Weights of a small image classifier.
Model: 32-pixel images, norm batchnorm, depths [3, 6, 6].
Training: 3900 steps, batches of 64, held-out accuracy 88%.
Data: 88335 training examples, 2.8 epochs.
Rows from block 10, named by matrix and row number. Each number is 128 + 32 x the weight over its row's rms, rounded and kept within 0 to 255. All counts start at 0. Numbers have three digits each.
# b510: branch 3 first 3x3 conv (model.blocks.10.b5.1.0.weight, 88x44x3x3), inputs 22-32, a 3x3 kernel for each
b510.0:088126162169119135170156187147134116103137128096196171082092140106109131168157093119097086147065111089105107122060094131155149161081166088151126129072095132160150152109114076135180109108159059131085077108169114153102159101064156150093086124117076112081100079124064153107078102059077155126076150104
b510.1:140146120138147124130171178152080139163127071158129138080103106119150054187166111129160088149108059102114125162120105109140126140128099125090127175130118178084121109104125172171137209191192086044111154131083130157096144047069112113132184165126130110180058132116110112134055123121070136098143129100
b510.2:191124159154119133087130155098070129120150135101137080136146158110079080082136090104199113121140192185181143189171077127104112060099123123089110112118169126134166135098131175182093141125147139155108122157077144073053103134121177157112196109118096183138111107168106098194146126155131086139166137161
b510.3:127101130176113089116147075153117129110139098093072088176179167121101136130084126140130133113165159126084087159175141149160102163117056159090121056144118081062043168117085134120099071096124098153152116087176114119138133180143186157160154116165110176154099124151050068050138147140154139132133117088
b510.4:195165153109179114110134121180106163161181149160117130114136152161158150145128110119175134132078105142110108200191139169201129155107157113144124206191130151131145122177072173142119137194075130107122117129117130150114150168128192152120105189134097133183160093100095100145101103130174155152202143148
b510.5:190123086103119098172080142123191125079154076137160135126149174140156173185120133182110138161106154175135120136106112112177096093177084095165187130127118164144106114111092169199081148107165152180133150140147121103095139092163196198103196212156186109120140114151178088142078139141123122194145119177
b510.6:167164153100071157092074124154133156088118117080082156137095134141078106116173166159175110165092145132058124083086113092100074127073112118090141152130138126143139049118129165155165110118128120117148140104086136129129092114114117136153087086120122167161143148122158121096121100171114151100123087129
b510.7:133153078182151110091111124118094074160146160077147128121128116163145165150121139082094127064147161115099086177190161173124151157102126107125146179178148143140090141123160172103144090072136117157119141128086164119083089124072132209102139107080099134129106097168083102154142107096130191112110070121
b510.8:132174076169139106168114120097126125091101123106166156139170168096108139156136165169120111154123094097119124146155146122163193109085173115134128163136164106122085111122134186174171183185119118165086079106157135111122191180165098126087091101099081158084153064091168144080150117152127151098148137098
b510.9:165113156171158180138138156146140124125180128140149112094153101159170180138159129154130157108142127116159151119177122109117146146111145150184142110160160129139107122113127098160187139094119186170174161095101103164093137131123218205148168180202153112149143150091170150081151125126190176188192146105
b510.10:071117144153138132125090097149195206141167108125175135108189115141099185121171118052100110111143115172165140140121152135158174138089129161132152103106144174176115149200108146100135140134118111192182186177161127201179099102087167146138107089142130141154083122130120129101168159131132181109183125166
b510.11:099124115145118156089145142113179123135084164088118140175156132194113122159162091062103126087147093136153106093164102174140177132131102136073128089125109114138079177173062115135097154146128139146113092124092161108119159066097103141089102145183170188117132187079169138113180137104138205121176107157
b510.12:118123150197180100129144145097109112113075109121128112119095063137110094132126113135133181183159147122178121137139071121162111122161116116151141163109106188189176089112142140100099097184135105072058119129128169130142140154117144183122102081111152160106164164097161135097142103163164068132099157124
b510.13:169102115124173133180166185107104151167178138181155145099150174131108147149067130151162080188121094171169143086059087133089175092160150172152138194168095155117116072137148141085071156084163101182130110171172136116167159138069092113135084106179181145119155097183154150098096156168161159142090121090
b510.14:077144112117122095156135101173181186127142149115118094169112150175134110147133112115109119189135126131125124123160093143128134136061059125116120070094120090076120155128149113116161040135078161144148098152135087146129098131139169123112110121085154103076127095068116148116115089085141092142164093154
b510.15:164100133074118103066090154127147161102169136162065109098139110156193122095102169123129161141071063124118173090163147161090097085129129132153130144111117162105144153123141138094130129146140098154167144117114165118158092145126049141093092114148145079095141148140138107194096136077178118081126119101
b510.16:088125189134138148122088087105155120130113114105113091194188187173141136169151114151099145141121119121151166172186164099178164101140172179127118172077078111100123140120124126094104171154074078093167158167109165107122172140143122166157095169086203075106136150080092138146095152135121137163120133088
b510.17:137144107164125137163165111151108157135102106127068094158114148123142102122169100168121085107175108157095088134105129108053147089068139083113108080102084115174122103099094155137071062074152132127165106118128128109151155077151099103134096126084163103134143108108131167098185141148128114100167160150
b510.18:170117092105115099165103117151172094139111142152111106161189144125095151124076154140122148093140149144152139186199081177121139058082056184110124087119176067155173168133077121116166148145108149091050095156125138150067129115160124115083138173080102089159120098172140110139106100164085131168130153129
b510.19:085151074148062092081063114135088158141124100143104098117143119130158124077093125091110087127136061127156070094137060160088152082150070112124147149117084116169155116162130110134107099095094089153158084153113170141115193121082155149122102123107113191166158121128099157130123129149190176107159179148
b510.20:193121119120111173145103113104173179095124193072102161120129072080088135133155111148196185113193172174119202105108120132102112113135145158106155189147125169123135111143163115149126072096158141118130156130087104108115128077130099146096124078144122095176168109147127086191136096177110152097121151127
b510.21:128151097074093106145162123143135149120143078114101075159147104142164121105148198084077166105124085097105143164178105102111123110138133094113177092164123089154182186182091108082115060102115171126186157178116111092121118100134141119063082159078169154133113110161114190110092154147124162139140174201
b510.22:151199096154196106128116174148134112133076121077076140159096083124182104187184137192128111152104102146116092114120130059148127127097166196195200100149148166174126094109094100061130110114134108148129123117073129142142146187095125113114066163171210115147106144164170167128087150137132138109115089055
b510.23:098127163134116150159130119111172139143182103164170159183138105104123182126210163089120125092139177116074158179152170137157134109117170129111154150135128108128175152168132154174164117158131152128148119174114104196189165100113102142098151176184118118070125080140121089150077129153161170128133091173
b510.24:159168165136124120166118127150100127103093166054097165189103054105180072138140070088125113110169113187175187121112174155125175092156166158101144181127184139134115104078184153154099089141164124123130123099122077154089101127150149153133112159111151075160095159154129088077113159155123092072055081122
b510.25:114133163130175152091137128107084158110186132119104136114154115151096159199123109135133074137132083120111177166120146189144145114142148150179162137145128095145122163098169140108103130103102086051095173125158098183136127130161138133103104173154160169123149114128093174151122178082100096090155106126
b510.26:200104096181203097180088150151131129146145093143151147127098126084137080121171177144115173131143098156135133127126148101161090113077127154122074113139103178138093127155112141117183179094157149148086174128100166146114113147116113127111169163127081124066166073104152146130099099104123082099104106125
b510.27:118169114133168131124104124162170123162189168125137126172094122187148134146136140160172133177132190156128209122153171124129155092115135167165135159157154164165165168112108183161110158113114156110116121156151136107133140167136124108165091128075164162156095123103145115156109138133132134143106105123
b510.28:080132120102092147129158102111136092144130120133118144101157098152154158086161078126138104154161197122127120065050102167093096160148107168173104182161129186129132113095134127075130086037117118133158131160164101125085132116105121136127118138065167098108101098147160198090080116088132146104113128122
b510.29:140158103096155082165092165053133109091062051088148086110081144158081063091138113145160176145110111103098091102113073166096113118081080137082126075104113114088086150123100159114136126079115139129100078128137114114133105118080172135088097076107151130118128075111163175102167121103165098096158126097
b510.30:153153120134109109165068056094116148092176150143135153118086136152099140099091126116180146185130179184202165141097104144114137128152128144150142101127114102104163191099136184118085145104097134140099178134100145093107119163061133133085174088140141107101099140161068108106168141165188171146174105111
b510.31:144152136102166150079093105165099141106187137186188084106181101111122140182117077092165112158141128112150153181165175183178160111107078153160143078107160171161149141175110179123136135132155134171100131170125117149132137105101204187175112143184120101090078090141143057132176131154134112155192177128
b510.32:162098089120148143075170080154133123168183118094153160104117133151131063135149105173090173126094117162123126178158081191130132149107097083075081110107108181108116058108151101156110121139148117092082105082063161139122139124131142093115097109147064108104143102131145088154141095056122111080128105143
b510.33:135160167088163152173155163109089070083106080134135143114113122123078061111111173137134161185191124116170124111069110130162143118163151167128130131095155123158115141137095136057129093100145127107133077051122048131071168106102141099151133099141181183103126129106183158109095081132123158143112125103
b510.34:160118154082156175180203107155098128093134115093135138073084149096153111128171122186164104189186125114156105136146091104101163097138142131091085112111116075159109137105163146154152136065168104089067098125092153099072132093076148061132148105127149114090115168110132147123165117120166128100138126163
b510.35:099176158119159087138115098091081103103151186165150125158102099080090077090098139105094155129141114073083129157138134142126110134118113107166160108089194153189132138149148170151175166099135097119124131132130158150182102115162141112102179192107177096166105136118104116163101098070126097075145179157
b510.36:125112164180184155181121115067150073099088133087129132096061100057072122124085158166116143117069148132094161119143112086110147130116152114071146107097116076150162104122077078125079081154050107134145078136102141146159110106131084127112162111172114149121112162140116160163147139090144159153193166158
b510.37:102139096080135125103096105180122105131134080097130147132123128118113134066071129108175156095129098139125112146079134167165129084110095109172088158135151168179174150143165102164167136145083159161134142137122176102109204202156115064071117131107043077126065110099127120103098112134104103088077142166
b510.38:180107151169127086110109179163153100108087131168162124173123155139122114176151183165097145126113139079130135117107079061152143110149090138155177146100192110140190179134157163127115072096145096109102089091158117097120125166101116088158133083109141107171135145116109104152119198183122200181169105150
b510.39:137133124168159159139122194106084145119112184194116180152120115173147094137125100122152110172161146201090168135151091109138172091148130085144058080135117102189083098134153155117106130113163149099108158110157134165147094143113135068090120149173096082103137157092149149111156102130155095157182142170
b510.40:161158126145115195153134109106136186109160133136180153201129162149141090116116093141140107124180107150083159136113131164170089150142126165121111123120179127134108131145177155123139134160156101124165105189153115162127107138159196133120127104126145088121139040100155111112116107145158167132118119098
b510.41:150102053119111145181098101136118105076136117118164075159130100104092144127133068099173101166101142143113154114112094126150116073105054119176148095094130119152072109157111085066137100059145150144095110110097174148135145116114091111135154107100128068086082145092169107105173093108082133084106084089
b510.42:171068105069163152089071140131174131175185121127059080107162147103146061091110134174134142182131141145170088122073064099123124149075122145071075121108122117115145141110116120127107125084098098128128065145076090099112062136172109117142136055147086115109120132063090135108102173144140148114129146173
b510.43:102166143102072173058089105092122165129135115114166115147148128132136143091174143152117103141076071146126092152097151130108116087091076161120170150194071171161129155155126157134179088114146141140148130178111125154193158086134142167206082101111163083087152101100147089139115177090147130198130160119
b510.44:070085080147158129142134175109089178091093125112124105153099107105063149109081112122141096154126123134121153132085115078091130134106073152118133161160133107115175121148120121149095062116111174130113199167094157109082109192098169105158192159104128065102102074114106156118166132070105121148075094140
b510.45:093070102102145140078142160135103163139123126123174161071158106076103155116179123126176140089096101129129184123073148116081120184176117084131101123069095109117103092090100074071079115148113141183119146096173106163099141111085148116111150176067095153163153149184132165112091165099145124127155077102
b510.46:133086144112137157158098103168151141165158152112178177086150146107079150152119105114114131211118144118150143197101166149111138129085066184136157122085112170092131169128125181090122100182091159164145113107107126130080172145143161135094170103127118111073131075074137104105123097060100082111140096115
b510.47:200148109161140107122160093161079177116122129122087123126159155103111108165154062125127145103138106096174179176106185168136097169129089130119173104174133159139182156102172139144167148174152123120054174122123150176144070110097136151122124163117163094089105083098124153130149103102163094058172089144
b510.48:113189108135075129107102067085163171106155170087130149098111134099062164133111087127174120054142104131152176189138110143156115161144121148142088138109161134131110178129118132186095152165110109172104092077103138210134102152135151093116131171158094161201164177123089098121155115162120172088091148177
b510.49:135093133144104106137112152128131130114116116093161103122100083069144102068174129069110146120155165099130201092166144138151100164138168173182186134178111112110107152122109097128168082115101149099079201135128150089104120106142167178145095120129125086091116102165179183184154148124168127179132116097
b510.50:098073104096076094172152118175117144127154164089140166089141090093097124173138168103094109117155157157106168146113112094160143075114122196157114154131145171128118138156146154129160174119150155091107186159088101157161156111046095141087164100161149074094135130190172152167077092147136133167171154159
b510.51:126097099086136142139090091186125166094170157108140126164180149140160148164121167164085147065114102152146106095134136088126104117155107155143097152107158140106099114170200111194109122126112121137160141102136167122154119117160135189130144079181106107179129169084166105124161166189172171139126148103
b510.52:144115065118109130133065159136133080169149104110139093148096097162127176099140105101097105148125092167135171144098107144157093112150087123116153171165131137086114170143130095160164107159150149147140200096113113085079106137088151136149188152162098087103087105132120123113151145096139183134177102082
b510.53:135169179092106091127043078146146189125165187078124133097164133135103092173155080104104145104105177150117150126108125137105142082138080118128148075147138092114111131136166096147098141089115091155136141138140120092126121161105090116175154111095158099159113133168089151182103157199106100132165121115
b510.54:121163087126144122178214109158069110138154162128118151108072144135146125195169137111149126109118124141146152127144079117156120053156143156112148118161159117164133126129127111093125131183138148113121139134128139138082160164034114135107163112147075113173108147191140153184159130130131113088148153166
b510.55:110130180133100095159092100105114116076108076113083083059050078142103125120136093137131164136154139177123149153090060177138148120083143101098143149092121132132137113125131138172136112148182057101049136113137153093105143082115080089124101106120136172150140100168160122089131202139182166096161130075
b510.56:120166147109127117108155116120085103074136132161090090102129165104171177149110129152136163111124159121088144170132170086156170106121147128156113140153181129125126163169174126158180179120175088105111145117097093108127019102122054087155113125133181172168126175176168161128146159127101120157157116177
b510.57:158202156156136117153081098094120147109176092160106118106151106163135087210148147128157162155082150128099149103174181152149144082180199168105117135115080119161141163112172160115165136098175070060116133129095125161146085132113196091088164180119195120141135146141092092151125164085120129127085095083
b510.58:097080085117181152118128087150188105113132115159143155112146176138132088099068121087177069121085087095117166127113129119088057170131092079095092157135109107116139127112145113089072097099155081115115133126107157079041141098096083147147115119071176168154101158137158197185107095070112073151143056118
b510.59:171143119173110097093195190171133086141194128150126118151146151115111113154110147111111111136120101159107174120121142119079100096116119181164172131168087140108109082180114164117097184128131170119106102121122159181099088085152174165172036126138127154160127114107113185137126176173086146152187075153
b510.60:112141147148076125139157102136115114167149165147136100106141133179108146086086133155126129111132160176121150163160096132124158151097105121127168151115167136088160160140129148147124106149083148109113160109097122127084116105162084099157147179112195121196153115185139185122106140152154095134165172125
b510.61:128090153110111121070108061151127109152091138094149105127146118140109162107120092076116086134130117179184153113142099060074096116130153088158159106100104075070122100171122095084120143116164137159119118084147108062114097169080170142146102141125158186104163099129141099081122163179191106149107120171
b510.62:097182096162180133163151134120114128123189181121162126179117169176114129100144162109162105097123097108082200089151166131111185118103141149171139173149150152124119074121185165092118164166127124107196135096116120110184183140170180086173132143098082105128077163105162172151122134139151176120094130125
b510.63:157193158112194136151139139097131089120159117099178167105097146138158130149097142124128140170152130133130176147115169191182143172124175125116115082091104168072130122140114167119160151149127052119073152151150167148107127132094105089153125126145170082145152081117114135080062072142104064127085112137
b510.64:175173124160176154103133157116153104072139117123118173086084049116123102161139144188112175176130087140129127088127113112127183167166183159140114150119127195101157122128144125153117166107160127071113077154108116137131055123084114123117146118084189158214148142138158110156118085115161099142124146181
b510.65:104088096073073069098154122185130141092122106083161089142125191100102114106075156119112145059107095085150095171159091092148133120143134122121157110188127065132130129132108069142101101172103113111155105130143128117148125139157107120113084077140028086147093068154083113173097169147082127080109035130
b510.66:090108116119137118119105144165154130123140135161128120110095105127143127175093106111125192123137136116172124145098131189083136186151101100110133067111090111106129205129146092169091093122057139120144140150113170153138175116124101192118162115077124149206064128172061069170167123145129084112120150109
b510.67:149092154127096068101071045174162140086110181134109190178145154142112128119144118074139125108107118164176125179119177118115113127085105089163113095117111122141076136144131115193073140099142066086154112073146146117110111172138173150150097081144114179064163171097104119179131171167113096162180091159
b510.68:165199104128164150214123196109109159080140119131165113179130127158118125100167130107063163155075165141161119135132156128117177125110174137166080171139122096150098095136151167159137126190135129153153125156110150128156138078105105088192092097202143099119164154161180176122142080079079098081164182168
b510.69:147133123155106113085157137070120093073131106157142113119103126114185161127107126138102104136082111125144174150099154113084166079148088182167180110165166140141146095150138162125137135105118089118163168132094140129178149112130166174171162161148100108208072133110117107111127121158124141105153192099
b510.70:143136055145130160148162136170101133108143101156146127137078165146117081161079163114096172088171147109166165123138085161126154160142103100095105074175163087137105141179093114137094101108125178108147128162098154160112126137032107114114151081103174140161084141132098086122149077092159066160135084107
b510.71:158101165152126089151165103084149124130094124182116170084127062127115084172173086113081146180165107110162174154100151126110154110152127101115088140140150187159185113098146114152125146119145157079081180107157211176134128161075110092144172124093093084127115085115066097163128089149108124072116092061
b510.72:121085173192083087109138052129140137098086129139104089106154146086151118173125104126135099136143092169079165153118159110180074133135114137132125156100161152146114170146097116077185115128052134161192105102174121151094108094175141182144175180190131074108074106123141108166188183143171141105163115117
b510.73:177152147124126111108125183128133082139154187095132181161100117158120090163108116137139165090135107156169077165147113138089148125098144157170119146102070162163098131078115129099170090113135137155093151141149112090170094078111105133151109116099153152117164173173122120075129148148164125165092124073
b510.74:135127083094190096169139109140119170089101115163127112070072101091098141101098122147158151094121157153183193197151144147188151161113144095142169126092127175169169107159155148201110135177130141088161099129132180155117130132081152116132110129154163178108122123127058076117112091119146132096102130173
b510.75:113122161113135148153126157113198183130198119142122175121135170148079122148082134139106131117085200161165173129168120159137108065136121143174163140177143170166118183171152127129105090185147132197176104177171112139073104157107179147094138122101136120088139133160144148103144116122100192180145084133
b510.76:134143145133143133158143164084104083106121151098122097135096113085115172108135086158163129140112118178111109116090102109062120136099133090122163084082084103142131149162138116119096117104110156115163087115136092136157152177159163134148126090110115077143162104155167122164161166120113134090112093148
b510.77:109137087130070116161135110131104134121105135097133142150118136129082138096126078118123121142129119101096108129127153150096133114062107130074071112168184084141182121187099080140118091085148141113096167113079088146080174153101145137135177098047103046122086053102115059087125146094082076116134125133
b510.78:113172116081099070177174106119119131099160103142130134140171136089122148165105147127142146107136096139130156139159083082135127089101148094152156147115151146091108138140122131135158096058076135095113088104146099132078131176160116082150065131126165146115160103148189134076082066142123099132146109162
b510.79:108118146172159100152119105128198197169137131103104122158142076184181131167080087098053134130098139090088088217132194122134162117157165162176090151141122178173108188166192085166165109122119156147115129171126138087086085192118118151101190146155098119158112079092156131067120069118112063080134132085
b510.80:117121126166141098078141114080129166138133110132060097136144153098067078146153075150104101095117066135149076064152125124144102150178128120123113123135087209086169094141173112164104173098131152094082117078096085128123118082162062147095099116119170156155195161076163086126148057043072132120167157107
b510.81:121104185093089094134111106160058105090180164177107131153170108129141142162183156098123154138091114110119142126127147179122181127140116149142124195146118157112186188087157171109108208178143162131135161136149124200141145105078087132119121183187153076157159110098149113168100108100165134136095118156
b510.82:180135167069091127124072137091090128129122076087135142117175114106150110162182197166129095152083116115089080146153108084124127103137109154158073141138069090090114172087060084067103108097065114142144059144129079128108113121181128164116120172112135120090184177164179159157171123142143118129164137081
b510.83:146113110145159172108103109187187118114111121171083100079198158172131155130149126105167099128085122159134172093093079157070087091150083113115091065083079085152145096168129097170129075154112142143174157148126141129107117131168159146133122162192116137161165108141086107167145162116106173102156109080
b510.84:135146125062152095094137118113150141169098122102115145145169146150156115150115122150113152139174095120153096072160135107115155073109163158193172164193130134113115071171134133159182079146137151162168119156198119166118147113121175139207132155127149113174191151140150104070162136135082133098120178171
b510.85:156160122103148178144118113104099131123184132149151150141125127154127110170163092154070077132118155132129167121136174136196145112160114149148156137152162122160137144113130166177177127124135086120142122160176163159168079099143097161148151120159127102119104053106138112142079095120143120102092115108
b510.86:139179122113137098155144147142105158100150114074087080108078123142155062158124123140144103132147081070141117159117143152132109108119115175124171154155132122080101099089110131113125096155183082094092138116103080145063129141121121099096111120107099152115118140094092150144153128136092108080104059163
b510.87:128094106092078076109113133158148065127125128130143132146097085143154173115138100114162137072189130088150194168156148105167086149087099085131157065082140076154154079054136114106118130114096070082082089134124110142139136143151108154111075063105113171119086121140144181145128098097124143191157118123